python train.py --arch="densenet" --dataset="telescope images of galaxies (Galaxy Zoo DECaLS)" --horizontal_flip=true --color_jitter=0.1 --hidden_act="silu" --kernel_size=3 --init="kaiming_normal" --beta1=0.9 --batch_size=64 --epochs=29.4 --warmup_steps=2030
Rows from block 7 of a small image classifier, named by matrix and row number. Rows with one number belong to one channel. Each number is 500 + 40 x the weight over its row's rms, rounded and kept within 0 to 999. All counts start at 0. Numbers have three digits each.
After each channel's rows are labels from the 100 images, of 14976, where the channel reaches its highest value: "responds to" is what is common among them. Only what is clearly more common there than usual is listed. The data: telescope images of galaxies (Galaxy Zoo DECaLS).
# conv1: bottleneck pointwise conv (model.blocks.8.conv1.weight, 96x152x1x1), inputs 0-151
# conv2: growth 3x3 conv (model.blocks.8.conv2.weight, 24x96x3x3, transposed, each kernel summed), outputs 0-23

conv1.1:489510490486495532489506464499493527499502530443463481482505458508525500468459478487480496542495525507477433489499483478503487413423499496486503496497472501486513514494487506468471482505517486507475498511484467477483486507491501488472523493479559455519618613605502605520551505553541551459529497574482603610518470619564583551527548461493523467587504493490493493480484620608580530484539500518496497572530494505535491485510492542509484561575505484499497483486
conv2.1:515452476510454427455519458494500610441501502467513521434484477480470503
responds to: edge-on disk: no; spiral arms: yes; spiral winding: tight

conv1.11:551499486494492541482512499466483453502500560533496653496562619527437490599501508506588613568476597486492460500505552473482467493507503514511521512500623499494498496516513499504465539494509557434495498588549587566492538500509497488502493525498491497467503529535492518513492596459471508535562488463512531541477507473474467495502505520498504591502519536562524519565493488505482502543500487554549530503460556489455491527469494466544511495469567490545533558506
conv2.11:515447437521435455447481453506528518442507519461511516453451449444455504
responds to: bar: no; spiral winding: tight

conv1.15:550525494496506535515488514473488461472503564528513605469554589536454526587522499488573612589522597467498456482503543519519466471501483486512501515523605493476522518490500494499475532494481576450496482563552581560481566510524520515506481522501477522475514515560513504508484588415451537536573499437540536519505522479484493495515510518506501587509517563561544515569510517508489480550520473550568547480468548470454513536467501476559511514499552515563531564497
conv2.15:535455434533442460447481441515537513443517530465506530461444462448472514
responds to: bar: no; spiral winding: tight

conv1.68:486509502493507515516500503528501513506503521457473464479486467529525529472480493493481497532488521501468451493506483494528511432438501502505502515512461535491526545498492509492502464487517498523497511503513478471479497530516537510464503519505552453542617628616508627522552515573542540472533512569469608610532461595560564545538538502532520482575494511506515506504474605601581535491530519504489495582558513529558500535531501539501481557570515537507487495511
conv2.68:518455483513463433455538459496502606432505514474487520423487485479476506
responds to: edge-on disk: no; spiral arms: yes; spiral winding: tight

conv1.84:570451510503509572501514476459481473505505598517518604525600609492453482584489521517603622602480623531477476520528539481476471518533486501493539521510608493514475489508500481483460551478519538430487504609542565593520597504486516470535503467456476510490518512531506510521500548444464496525508485486506495531485492478509515510496514516511518525509562523544521513544518510509481494548527490555523549527480523499461485506492500488545483497484547507517521540508
conv2.84:519425449524448452450487453513513538458501509451528517475449446439449495
responds to: spiral arms: yes; bar: no; spiral winding: tight

conv1.39:553499498514489537493486494464493485490485569538512623509565612514435491578505486494597602563477582485503497500492550481497482503519492504502535501525624482515492513504497506509451528484491561412490513575557574581519543484506495482512488483484499533463521539526487525518484588466477527551563489448522515546470516469472473499477476538512480582478515548550529503591491459480468468538504477553565555463487547481464498520460488460545502489463555473551519539485
conv2.39:506453434521431455446471441504524500452502531467515515492426456448458497
responds to: bar: no; spiral winding: tight

conv1.43:581484498486505556499501488474486485502502599525512623497601629505463490575503485503610637594505607494504493472507563509517470512509498518499524499494607497510509509515525488475484538502503541451500493601569569594510572477509505524517513510481495497491517472517499501495537552462495481509514506491510489507479498499527536543532527498510556537550543515521507513550484525523495486566533471549545532540460518487448519522482487518556515529465548500530513529499
conv2.43:511443447516449449462479462502521561440499522464538509444454456445455504
responds to: spiral arms: yes; spiral winding: tight; bar: no

conv1.53:585475496503506543514515499451492488510492603510513627499593625504469515598507505504608630591499615482497498511511557497487489518495511487502510503505629499519482504520519517491488551524523553452501503610547588589510571495511521507532495487486468488489504486501491497498528545464481498536530490494515483513487515490520514524511522512503520547529546536533518504539484517526492499548534473549543519513452519484444469516495471486547513499463549489529516530484
conv2.53:512431460517459451469480463504522552450503517451535509444447449436450504
responds to: spiral arms: yes; spiral winding: tight; bar: no

conv1.14:562445501516509535484515494452499455505511599528539622516599620501454497593501516501607611588484619517506493529517542480479486496523502506519530504514616492517493480506501507495492539519510558438505496601565605589528579493494490500545503499476487506499504497520514496515503539438491500517529497478506518516490493471508508519496488517519519538507546531553516516551510486500472510550528480555532528508467529497449494522478497497546505493447552499539523537500
conv2.14:514434458520455450463484459506519545451503512452525513441451446437444505
responds to: spiral arms: yes; spiral winding: tight; bulge size: small

conv1.34:526499386431473584504505414480398533498483588500519555526567573523494514539489488469568623627473597500505494416460553481499399500550487489479543506436548500542507528482501506416386508473488523487408502593528524561550542521518512504499518498514517509507491525497506488553537535470495485518515503496532511516508505496522490516506504492491525510531537500517497543522514507505497468568534488529516570513486510494484489519484491520522481514483517493528554547496
conv2.34:531443456547453472451468458527543563463521530485574532510451472459475509
responds to: spiral arms: yes; bar: no; spiral winding: tight

conv1.16:541493470502492573485496483471481473502499585523516618506576616514431497565507469502599640605493604496526471477489552485480464495512504501494505486499598485499508503498499504492440516506498540446478489585535564571483568512512502509503509498492488497493520520543505530525504574451471520504551501468523538528477522486505501524503504520507531563507506538554539521578514492500477506553534492557566557494491541502477506534499493495560514507500580495552565568508
conv2.16:524461424535425461432481435516537548445511515493517522476453478466481505
responds to: spiral arms: yes; bar: no; spiral winding: tight

conv1.36:562469496519500562499509496469501480526524613539543605519593617499479469562514506518601639624504626535511498497485542509483478519552504501499550515511612469521463484505515497489474525510503519446503508636545559590545582477492496510523526473480480492485510503534526496506512547464481481487510495489488521523495474466524496527499494511528513530522538522529528517535517492508489497550533491553538537508459517503465493509508494510514501507464537521525535537522
conv2.36:515441446523442447457472454512525555450502522463547515464450463444464501
responds to: spiral arms: yes; spiral winding: tight; bar: no

conv1.76:513490486497492512459503476520490525487500523478480481487510472478523486463471478490478513527508522501463452488498504507480483425440504517495475501505467465489482475494509496491466478492497482517477489525463467508475497481470491499489522484495533442492601626600498610527561486529526552461510494587451586601509449619564603559553547483482534478602532487475483487468485612621597518491536489509486499568522503509530501488496481556509481559549490507480485494499
conv2.76:508444479505448425468526472499502596435494501460517514431484473466465487
responds to: edge-on disk: no; spiral arms: yes; spiral winding: tight

conv1.80:533525403438464557497495448475438509502505586511498553510545580537469516523488490469575677636485592473517499415475550475512403510545493496470515500470575486515534528476494494443407474471464523475413483576508514540532526519545517505469510547520484511481522530503499531526498573465491492523571499486532522530475521482505493503497513480473517522525507494494517525527493486504491462540503483523524590492493524499459487512486497505537495507494531491546582563495
conv2.80:532489425530444501451497458552551542467519578524569524516455507491512518
responds to: roundness: round

conv1.47:566485471470471586491497457492461504511499636518521568543597576519507483548504506496595653635505640513502489464480556509489439507559480498507544509492568491527472500484511512462437519473490521486447496624529537600531570499487474510515518485502502481509514502485506505530538525447487477503499492511490496524505466488514522545528512501502532513536557505523521524512521508512494469567547494525512539531456500507459497506492498540508492503447520505514537530491
conv2.47:511448455531450448458477455507526586453503530481577523491454474463477493
responds to: spiral arms: yes; spiral winding: tight; bar: no

conv1.29:481501424460455524441492405509408505492505502445460457504503463475496458445395440477476487507471496430440428442451495468473425462460492488492478477407452450475475461482497508401411420459489454504430513490451447483483486483482465478441510475485522481433548547551457541501515499537521577491507436541506548540468484526526513511549525439456546458535478460454470518465439515515534510529527478488555535514483517486507526481458460537521528566543512462479530520466
conv2.29:509445472512476424478514476483510544454502507446465511427448439448440500
responds to: edge-on disk: no; spiral arms: yes; spiral winding: tight

conv1.51:492486465476486520454503434512448517490497536425446487492519463486522474487431476502466501526479537465445417481512455456458465396413511513501476496461484469486461461495489505431439478495502472505461502538467480521469506470451452478516498462487546456486555568580460570507571461542543553486476456600493555586486467550541541559553535436467544453556542459451453492453425554556556510512541473518540501527502510508506510476479448558528500571560497448454494501474
conv2.51:492442482506484445475518486497496620467494510453548509444479457466443491
responds to: edge-on disk: no; spiral arms: yes; spiral winding: tight

conv1.70:474499502508507507465494529526524504484493530468491473475484461510516517464523479500479496544513516513492445509505464511497515425433491502487479486547468491469503508499478495533502468503493472512489488522486485492479487506510486497478509504534544404501645644604486652525551570547537544443572496557441635630507421553514525508512499494507503512553499526515501488517454566562549506463500490497465473542528466496527466538489482488483449531534503512553463477480
conv2.70:521455482527468446452552471524513593446524528465492523423498473468459513
responds to: spiral arms: yes; bar: no; spiral winding: tight

conv1.22:546549476484492543489446501478491489451487554524504569439538575552478521545530493480578623589511573456505448468484525531527469465474476455468439463519576466443513540483501457489454507458458523465464464555510527558436529537550501521483481536537475533480519532536505528516482597432453543531589516449520528535489521497489454488512521521497513550484504550544531531552498494482500468537509492561580579439478550474478502542473516501564528514509562501560572555485
conv2.22:543503428548455489412486424519556494468528558499500543498458500494513524
responds to: bar: no

conv1.0:552498452467492562500503467480464494484502599509511592514582606544459531558503482498602661609495597494497491449480555481519429500516516501513510492491598475511528533512503488457446495501503539465459492611525541572508553524526507492498514517493484514479518500527502509501501552474481531533544478504529509517478525520544526533535549491492540530536509493504498531533471514506518473569552496556559574510478557481467498501481478518561509518460552486533551537499
conv2.0:517454445526449459453485454518530564456508534466554517463440455450470504
responds to: bar: no; spiral winding: tight

conv1.90:524501379467461564516495404497396534516506581513515550541536574538483516533489512487565615611469573524502508421465539474519380527543492483480557515427567495556508525502506502425377493479493539489388520574529525545550522528535521506498503527523518519503497499509514494550527531465488507528534511511528518496497510499503497509502508491493520505524534501475500545520507513502510481548516490546520588519498519505490492518498496506538489509499516506545574571514
conv2.90:530452450552450474434483442530543556474527535486558539525453479466479521
responds to: bar: no; spiral winding: tight