From a checkpoint of a small image classifier: activation silu, adamw at rate 0.0034.
Rows from block 13 of a small image classifier, named by matrix and row number. Rows with one number belong to one channel. Each number is 200 + 20 x the weight over its row's rms, rounded and kept within 0 to 999. All counts start at 0.
After each channel's rows are labels from the 100 images, of 14976, where the channel reaches its highest value: "top examples" is what is common among them. Only what is clearly more common there than usual is listed. The data: telescope images of galaxies (Galaxy Zoo DECaLS). In brackets: how many of the 100, against the usual share in percent.
# conv1: bottleneck pointwise conv (model.blocks.15.conv1.weight, 96x160x1x1), inputs 0-159
# conv2: growth 3x3 conv (model.blocks.15.conv2.weight, 24x96x3x3, transposed, each kernel summed), outputs 0-23

conv1.86,216,203,200,190,221,240,196,222,210,198,202,211,212,199,187,196,199,211,213,204,237,208,202,198,202,205,207,206,198,198,199,211,211,208,175,201,207,219,217,262,210,195,233,235,219,209,200,180,206,196,196,195,230,211,213,182,197,193,228,202,199,200,195,197,198,200,222,201,189,209,197,172,202,213,207,205,198,204,193,183,204,211,196,216,199,205,220,205,212,202,220,213,196,220,201,194,195,224,197,185,209,211,191,208,211,190,190,190,216,195,242,183,207,172,234,240,197,184,219,210,232,203,212,203,198,198,194,206,197,192,184,192,225,230,222,191,246,174,181,251,205,224,205,182,231,236,181,214,197,164,242,150,207,171,239,267,144,270,168,204
conv2.86,260,212,220,174,174,210,216,179,207,212,207,210,205,213,220,210,184,210,212,214,165,186,199,187
top examples: shape: featured or disk (72 vs 30.4); edge-on disk: no (54 vs 24.7); spiral winding: loose (28 vs 2.3)

conv1.89,205,204,198,177,203,169,199,206,143,141,198,132,198,215,194,215,196,204,206,190,212,212,211,214,190,199,207,185,193,201,177,215,199,203,164,193,173,183,180,201,132,189,175,205,131,209,184,182,171,208,213,202,154,199,209,180,185,177,143,222,175,193,195,170,201,187,200,195,184,182,192,182,209,209,141,179,203,185,200,160,169,211,200,158,171,200,198,193,201,202,206,194,200,203,175,182,199,204,179,209,211,212,183,218,206,187,222,219,139,174,192,187,221,197,196,197,195,197,187,195,186,228,182,221,192,193,195,195,191,192,188,222,212,186,190,187,207,212,210,208,197,202,201,210,208,203,205,208,204,211,214,214,211,213,215,186,217,192,209,202
conv2.89,131,179,181,196,193,178,184,197,184,183,191,180,188,185,180,186,202,196,180,184,198,184,188,189
top examples: edge-on disk: no (80 vs 24.7); spiral arms: yes (78 vs 18.8); spiral winding: tight (60 vs 6.8)

conv1.78,179,179,198,209,209,214,178,210,224,232,208,241,195,186,211,159,198,192,189,187,208,197,176,157,198,173,184,201,206,203,209,168,190,174,226,205,215,208,234,206,245,205,218,213,250,200,214,210,222,174,164,202,237,191,193,213,209,217,237,184,212,184,207,217,164,204,196,190,217,210,205,208,200,201,232,205,208,204,195,225,214,177,206,228,219,198,213,202,185,151,196,180,198,200,212,222,203,202,218,167,183,175,201,199,208,201,128,153,236,210,209,221,185,227,185,203,201,230,197,221,217,186,230,188,195,208,200,193,199,217,234,195,202,204,217,198,200,198,228,243,180,201,214,189,205,187,203,211,201,186,232,192,195,194,249,235,182,192,180,199
conv2.78,216,189,177,179,196,175,177,201,174,194,174,210,187,179,200,173,180,172,174,192,189,179,174,166
top examples: shape: featured or disk (69 vs 30.4); edge-on disk: no (51 vs 24.7); spiral winding: loose (30 vs 2.3)

conv1.32,195,184,203,198,209,221,188,216,228,234,204,248,189,186,210,177,185,208,197,201,220,207,167,191,209,197,187,201,195,189,208,186,195,199,222,210,212,218,232,210,249,195,237,235,261,190,198,210,210,188,166,193,244,191,212,223,192,199,249,188,208,184,190,212,181,196,199,190,207,215,201,216,196,204,228,196,212,206,181,220,216,186,199,231,207,189,215,197,191,176,198,206,193,203,209,218,194,218,203,164,185,190,195,197,213,194,144,159,259,213,215,214,175,214,204,219,214,215,226,235,212,178,238,177,207,214,188,192,198,209,204,191,195,223,217,192,224,201,207,250,181,220,197,185,210,206,197,210,200,194,242,188,203,201,259,235,186,226,193,194
conv2.32,230,186,179,179,193,175,179,200,168,192,175,208,186,180,193,177,182,174,174,188,187,177,179,172
top examples: shape: featured or disk (71 vs 30.4); edge-on disk: no (50 vs 24.7); spiral winding: loose (31 vs 2.3)

conv1.51,200,189,196,202,211,214,181,208,240,238,206,250,203,183,209,166,196,192,202,185,210,211,177,168,203,184,194,210,201,198,211,182,192,185,218,217,213,214,236,216,250,192,232,222,254,194,209,215,222,175,173,209,241,195,210,214,204,209,251,189,203,181,205,210,184,205,197,200,204,212,207,199,204,216,236,212,207,200,203,220,207,194,208,234,214,198,212,195,193,168,199,191,193,204,212,218,205,207,209,160,194,181,206,206,217,198,130,151,244,211,205,227,185,217,193,217,208,212,218,225,211,185,237,188,213,207,202,203,205,221,217,187,194,215,223,201,214,200,230,250,183,223,200,188,220,190,202,217,201,187,236,191,204,197,252,235,195,214,187,195
conv2.51,223,190,178,182,196,179,175,196,176,194,172,210,189,177,194,173,181,167,179,189,187,172,179,172
top examples: shape: featured or disk (68 vs 30.4); spiral winding: loose (29 vs 2.3)

conv1.29,199,206,201,171,211,168,186,192,156,159,201,162,205,204,209,236,198,224,202,196,202,212,193,237,219,204,199,174,183,199,178,215,201,230,185,220,180,204,189,191,157,181,169,210,141,193,175,190,165,260,226,200,156,204,215,185,184,176,154,216,176,182,190,171,212,173,209,205,181,178,179,193,201,208,156,178,202,192,196,174,176,214,205,170,176,209,209,176,203,228,207,217,195,209,178,189,200,213,175,214,199,215,177,214,212,181,250,243,150,178,182,191,212,209,226,186,210,213,197,212,204,216,199,214,209,198,220,211,209,209,208,221,209,192,189,208,199,220,210,209,195,207,198,210,211,201,217,198,216,214,218,220,219,218,217,182,217,182,204,203
conv2.29,150,192,190,188,184,180,190,183,185,181,180,189,192,191,177,184,178,201,186,190,178,175,170,171
top examples: spiral arms: yes (71 vs 18.8); bar: no (61 vs 12.9); spiral winding: tight (52 vs 6.8)

conv1.52,148,213,198,217,202,192,188,186,211,218,198,220,217,176,178,171,193,201,173,189,189,214,172,173,181,155,166,211,213,201,206,209,153,170,221,188,201,189,212,178,222,211,194,204,214,179,215,208,216,181,202,201,203,209,220,208,211,203,214,205,197,195,193,217,162,203,211,164,214,208,198,207,180,223,215,195,198,197,197,212,195,218,194,205,212,210,214,211,213,169,145,178,208,213,220,212,189,209,217,158,166,219,201,228,211,218,169,173,207,203,180,214,179,188,210,206,186,203,202,193,200,200,230,188,196,196,210,215,204,189,194,187,204,205,233,206,137,198,213,142,200,187,199,197,172,143,197,197,199,191,150,204,187,193,147,169,190,153,199,211
conv2.52,174,189,218,232,214,211,217,202,210,177,202,149,207,218,187,188,210,237,217,197,211,184,180,180
top examples: shape: featured or disk (61 vs 30.4); edge-on disk: no (59 vs 24.7); spiral arms: yes (39 vs 18.8)

conv1.94,201,215,198,185,197,174,198,200,147,143,202,148,198,208,201,223,203,202,209,191,215,217,213,215,187,202,209,189,192,203,184,214,202,208,159,196,188,180,178,204,136,187,175,207,140,202,187,171,172,219,223,197,157,196,215,173,187,186,146,221,175,196,195,180,208,185,201,203,192,182,187,176,210,214,145,182,199,186,198,156,179,211,199,162,174,195,194,191,200,204,210,195,198,199,177,180,202,199,186,211,207,212,182,214,199,191,227,221,137,181,191,181,233,196,189,189,189,204,177,188,191,237,188,228,189,186,198,189,187,193,193,236,221,181,180,188,206,223,201,210,196,209,201,216,212,203,206,209,208,216,211,221,206,218,215,184,222,190,213,199
conv2.94,137,187,178,200,196,186,180,197,182,179,177,188,185,185,170,183,197,189,183,180,197,181,193,191
top examples: edge-on disk: no (89 vs 24.7); spiral arms: yes (87 vs 18.8); spiral winding: tight (66 vs 6.8)

conv1.72,171,186,199,218,196,210,186,206,232,234,201,244,190,193,210,161,199,193,183,191,191,193,169,159,200,165,193,202,206,204,214,181,186,174,222,207,203,192,220,199,253,202,218,206,240,196,213,210,220,167,160,195,229,196,194,211,209,209,245,186,206,180,206,226,176,202,190,191,221,204,203,199,199,204,233,197,205,207,194,226,210,179,199,215,223,198,206,207,185,153,180,171,197,185,217,209,197,195,216,172,192,179,207,199,203,208,127,148,228,207,205,214,193,231,185,207,219,234,199,228,200,185,229,195,217,225,226,204,216,221,240,193,197,210,216,220,181,190,238,232,189,222,207,195,201,172,219,221,193,191,214,196,210,196,235,209,190,196,178,191
conv2.72,210,184,181,186,201,177,174,201,174,193,176,216,186,175,196,174,180,171,176,190,190,172,174,169
top examples: shape: featured or disk (68 vs 30.4); spiral winding: loose (27 vs 2.3)

conv1.1,203,208,201,171,208,165,185,193,153,157,204,159,202,214,208,228,202,220,197,188,202,213,199,228,210,195,202,180,180,202,167,213,195,218,182,214,172,201,187,192,147,180,165,199,145,201,165,186,166,235,222,201,156,202,211,186,179,170,146,210,174,177,197,164,208,170,205,204,176,177,179,186,203,213,150,171,204,188,202,174,169,217,205,159,175,206,206,178,198,222,202,206,197,209,171,182,198,210,169,208,205,214,177,214,207,174,235,232,145,178,186,185,217,210,211,192,212,203,185,198,199,217,189,218,203,195,211,202,205,202,199,214,209,193,192,208,209,219,210,208,192,208,201,213,205,204,207,206,212,210,222,221,217,214,217,183,220,187,210,197
conv2.1,145,185,193,189,184,179,187,191,184,180,183,183,190,190,178,181,180,192,185,188,180,176,174,180
top examples: spiral arms: yes (69 vs 18.8); bar: no (60 vs 12.9); spiral winding: tight (52 vs 6.8)