Rows from block 14 of a small image classifier, named by matrix and row number. Rows with one number belong to one channel. Each number is 128 + 32 x the weight over its row's rms, rounded and kept within 0 to 255. All counts start at 0. Numbers have three digits each. After the name is the row's rms in percent of the matrix's.
After each channel's rows are labels from the 100 images, of 14976, where the channel reaches its highest value: "strongest on" is what is common among them. Only what is clearly more common there than usual is listed. The data: telescope images of galaxies (Galaxy Zoo DECaLS).
# conv1: bottleneck pointwise conv (model.blocks.16.conv1.weight, 96x184x1x1), inputs 0-183
# conv2: growth 3x3 conv (model.blocks.16.conv2.weight, 24x96x3x3, transposed, each kernel summed), outputs 0-23

conv1.62 107:172132116094122100097127107083130083122161145146133123159067152135148121141131127098094117095135134127099144088130109135094095103131081126097118092131129122123130123122088095100123116088123086143086125168091100102117157137103104118068146101102126124095085131120076129118181120129127093084133126090149131126101121142094123134092101123121165089190081155116134154202170072155156171116154174149086143177187052167125161132165138176174160182153110146145155152162148164173145168150153155191154141080110154120109084174049196143125166053081084133173102080061038
conv2.62 070:096135096105145097113109096120091090096106089099158089087129090101073073
strongest on: shape: featured or disk; edge-on disk: no; spiral arms: yes

conv1.64 106:067131101186116166131122197209136211121108092102123110101139118095108076087080120157143115162102112090167092181086152135206150185114200132163134211112094118152114094125142167202101165133124201079151119074165158163131098094202171114134092147157126136205181118129148128083074088112129173148130119169119118115157095123145093101188174143122159168102083115174091076125152159158111110154105142100157164126133121160131101153119131086147143145138127174119119119114138102148132099109117161109116146142117148142118136102119068131151089117123149146118118087110132
conv2.64 087:105078113118103150118072131118131196116118106053136107153062124119138117
strongest on: shape: featured or disk; edge-on disk: no; spiral winding: tight

conv1.66 105:117135134111127124069118118107123103113113147120088132130058167131100149162131103116084128091119114132123161117166152117119087135164125106105135125104110140146141153135087108119135097073091108151095121147098105092123104153113109142087110133094125126122089135128082120154125153126115092113085138106100111121092134133084116117124109125135145133174111211126158172134133115146211199132189221181130134163138103168133096160153161115137190175151131173171106197134200119179134143144101149145179140094065171160071141215070189155152233127082126135195080114094100
conv2.66 104:078094090142102095128136116051090110097086094101082123112129105084118140
strongest on: spiral arms: yes; bar: no; spiral winding: tight

conv1.7 109:059134095171105174121124207206125209118099096078120112102126140117079058110057110154134103150124107109144095160099162141221147196159225123148132207113117125167095114141147173192106153114125197057160116086160152144142092111207150127113091146154123134205159117103149114053083083101123157150123111168089125125152121108149072084201163133138147195108124127174126119132125162144132129143138140145168148123135125146133126135141131108137154134134133163166141138128149126139132126119128151117126139131129151142128170106159073126133110156147171141113125129133148
conv2.7 094:115080101129111120133064104128123166106113081049125120160075094108144127
strongest on: edge-on disk: no; spiral arms: yes; spiral winding: tight

conv1.80 105:156115113101129095113126090080127072127169145169123123136082140127147138144129142110095124088117140122099146103136097106078106084121072131099113093123127136112138131128091095086145115090112077149102130154098104101119161125078103126076140099092127135088082133134094128128149129124131096100118131098148135133110133137099121128078105112125157066190089155082147154194166070159153156115168166133067144176176064172122168140161106186166155181149101130121151169171146156175123173136161163184153132066107151125101064194058207142123176073083080127169088083080065
conv2.80 067:096127094109126104120126090128091096089089080104151091093127078102068086
strongest on: shape: featured or disk; edge-on disk: no; spiral arms: yes

conv1.15 103:059135099192117162130132195198126202126110100096112114103134134104112079091074120163150110164127103103158096173107144133199168207126197124169125197125110120158123100119156163194105166132126206074155140080174154163140097094198160134138094153152133130208156128119164121093083092117136171147121119163109136121166106123160100098191170135120177205097087109179096087125159165180109107162118142098171178151126112160115113161132141088149152149139146181144133124126140107144138119127127147112121153129115160150108141122127063136139100109112159158123116100100125
conv2.15 098:104082104124098133124072117094122178104108092053110115152069105114144120
strongest on: edge-on disk: no; bar: no; spiral winding: tight

conv1.4 100:153121119098132089109115079083122082129162157178127143151084139135144155167136113113095134106114143134090158095138104107076103091136085115094097101146127146124152139129098100099137110095099077160114133144095119120115157138084116135097148101103124135084096134141083122150153151131126101107115147098134117133109156159086138136085092106117120065190106178076136153157110070114174154139192189153082096139148097181134167149170088222151146162149124116137144188166148162187082163123152147165183135073093161140076096191077216149152207138089083147192099095106101
conv2.4 063:106154104096071132112121089127103066101095095122076122104120088116073096
strongest on: edge-on disk: no; shape: featured or disk; spiral arms: yes

conv1.42 109:178132112096124086101128091088137083125160156158133126163063153132161131148140133092091141089128151128095142094127119138083090098132091133088110097135128127123125132125078097106135113073119083139084122165087095101110157123088094135064146098096123128101082117124065124123169132129135101095117132089147125128089126147084132130088097118123149091193081163105136152194159084161163161120150184157087142172178064163125155145173130183173158178148110142137142176160157153172141161142143149183164136085108149126103089186060190151127191069081094133174102090064059
conv2.42 068:094144097089124106104112097122089091093105087100125082082122100108072077
strongest on: shape: featured or disk; edge-on disk: no; spiral arms: yes

conv1.52 103:079128132178097171140117191177132179111124112078130107126173135093124085092097114161142114158128115101158104191102165142182168198131186125164122186113098128156115100134147162171114169148123177092166118089168154162139135090178175126171093151147127136196158122113139119089110087107119162157131113170096119125169096108153089095190169148124189213077064120192093056135162159183105106162132133087192180153125103157117126168137154091136178144124143173157135132132169115148158132146128128129138151119121159161114154116131068161153121112121173159135112098087104
conv2.52 093:090091104143089117131060109072110161102098105074082120132099106101129147
strongest on: edge-on disk: no; spiral arms: yes; spiral winding: tight

conv1.8 105:132135117114129130095123115114129126122121149145102125140071173127109136166129112120084124106120127124132166112153145119113090134160120120092115117124125133141138142118088112129125096069109102143099122159098122109120135156108115142074130134104130132134095137114079122143143155133123098097097123103108119132097143131080125117118122126130116116163105222101159173135112092117209198134184216186138090149144100181133114155176156165126191155145116168171112169137194114152148151146117131161193144081050176156043133212063211149149222124078132146201072092094088
conv2.8 088:088107102134096105119121117051088092100085093096074124097117111090105136
strongest on: edge-on disk: no; spiral arms: yes; spiral winding: tight

conv1.75 103:177133128088130081122136074072131068122156147175123124143104121129140126142137125104113137090120131122098153096126071113066118071104063125088118084126140130088122125115098099061135103124118091148115141128108106110125158117062094125093150088083131135069085127134111130128159114126137087101110133100148142129106140122104134141065104109128152049189114132084167155185180075153128148096134140139063144185161095134136186126134126147187167188150087134135160158175142181161130189154174156187115102071117120076123054161098183133088153079101057097146106115108082
conv2.75 065:103116091115141105117111088104094107091109080090156084083105073109080097
strongest on: shape: featured or disk; edge-on disk: no; spiral arms: yes

conv1.76 111:129129122097132118061119099104132095130126140129100125137045182128106145151127106096075131090122111128111160107154140120093073116141107123090122107123139136137131137129080095110127107058100114139085133140099096091133125134102104133047113123092133124106080131135075131141139145142131089093089125094121107133089137120076126122117101122131166110196086175109141171180178090174165173114156174148097147193175077162133113133152146118170172188160122168149129172147169130179155156157130169179150142097116150127115097180045184163147185051086094128174102094057051
conv2.76 102:079098082124143091119125099058088113094073095110122101108149114083116109
strongest on: shape: featured or disk; edge-on disk: no; bar: no

conv1.86 113:142122103096123129060122104108132099126136136126094125143038184130121145147143122105073132095121128132106153109153131131094078130166112115086112106126133123140130132107082091119116097055101106166079125150091095087111135145102102127052118103082121138106072124129060128146143133128125073086096128092115104122085139133071122124113097137113156112179077173117137147161163083169164170128157172152104144180167074162127122134167161141160171183165128176154119155130174101177178148168104162173154136108103155144097087186059196160129171065098106147169099089067062
conv2.86 098:075118087114126091106115120054088099093086107112093097094138122088112099
strongest on: shape: featured or disk; edge-on disk: no; bar: no

conv1.69 109:145122108107116117091138093096129086133135141148105128149053173127120129148135120113082128099127130112106149101124127143085088114138096132094128094125127125120121132126082099098118119060112095144083126152092095097125140134091085118064137105081131125104066125127078133134147127121128090080109119095139124131091132117092120117089107136131186097183077128121126137184207080189139161110135155130094169205172050155126134132142165152166139182155108172137148146160153129146172166177144159177133122086115152117121061164056185156125160032092090124150109084052038
conv2.69 078:096096093110144092107113103057097097098093087096125089084121110094109095
strongest on: shape: featured or disk; edge-on disk: no; spiral arms: yes

conv1.40 108:084135101182097171144137195218136216126107123083141102111142114126092056101078143136158120173150136102168088166093156135235145167135200144160140185102109126158100124147164166182130161135154188061162123093171169152148095117207153135152121165175129127178202114108149130063092074116117182147150113159092145130170125110160078088199174140137109157100081097148084086125121132122084107141098114107150127104122127120114145133146124131131126123112114170138152112139122141138127135116148141102105135162142139131132145095154079104122074106152152137100144121107115
conv2.40 067:128068124138130133146085108158144157122136094035138134158064104109127112
strongest on: edge-on disk: no; spiral arms: yes; spiral winding: tight

conv1.78 092:037120109179124151131117173179125177127097082113116120090156092075126084096053120148160124167097084120139093161078147116168170156109174107157119184125114112148116087110150157170084140148115173065154125082179159152118094058172153114158066144171121138164178119121154129094054097108126163150126125168104104113161087117138105112168169132101166173105095095180087050118144139164087084156117106074176158116113122133111094171148139081155173163152151190162107135123184099146100104119106163109125133149143142142131135114149073143144088111151150158116151092117133
conv2.78 091:108076129118098135107071143075132194134096118054110104123089141133131126
strongest on: edge-on disk: no; spiral arms: yes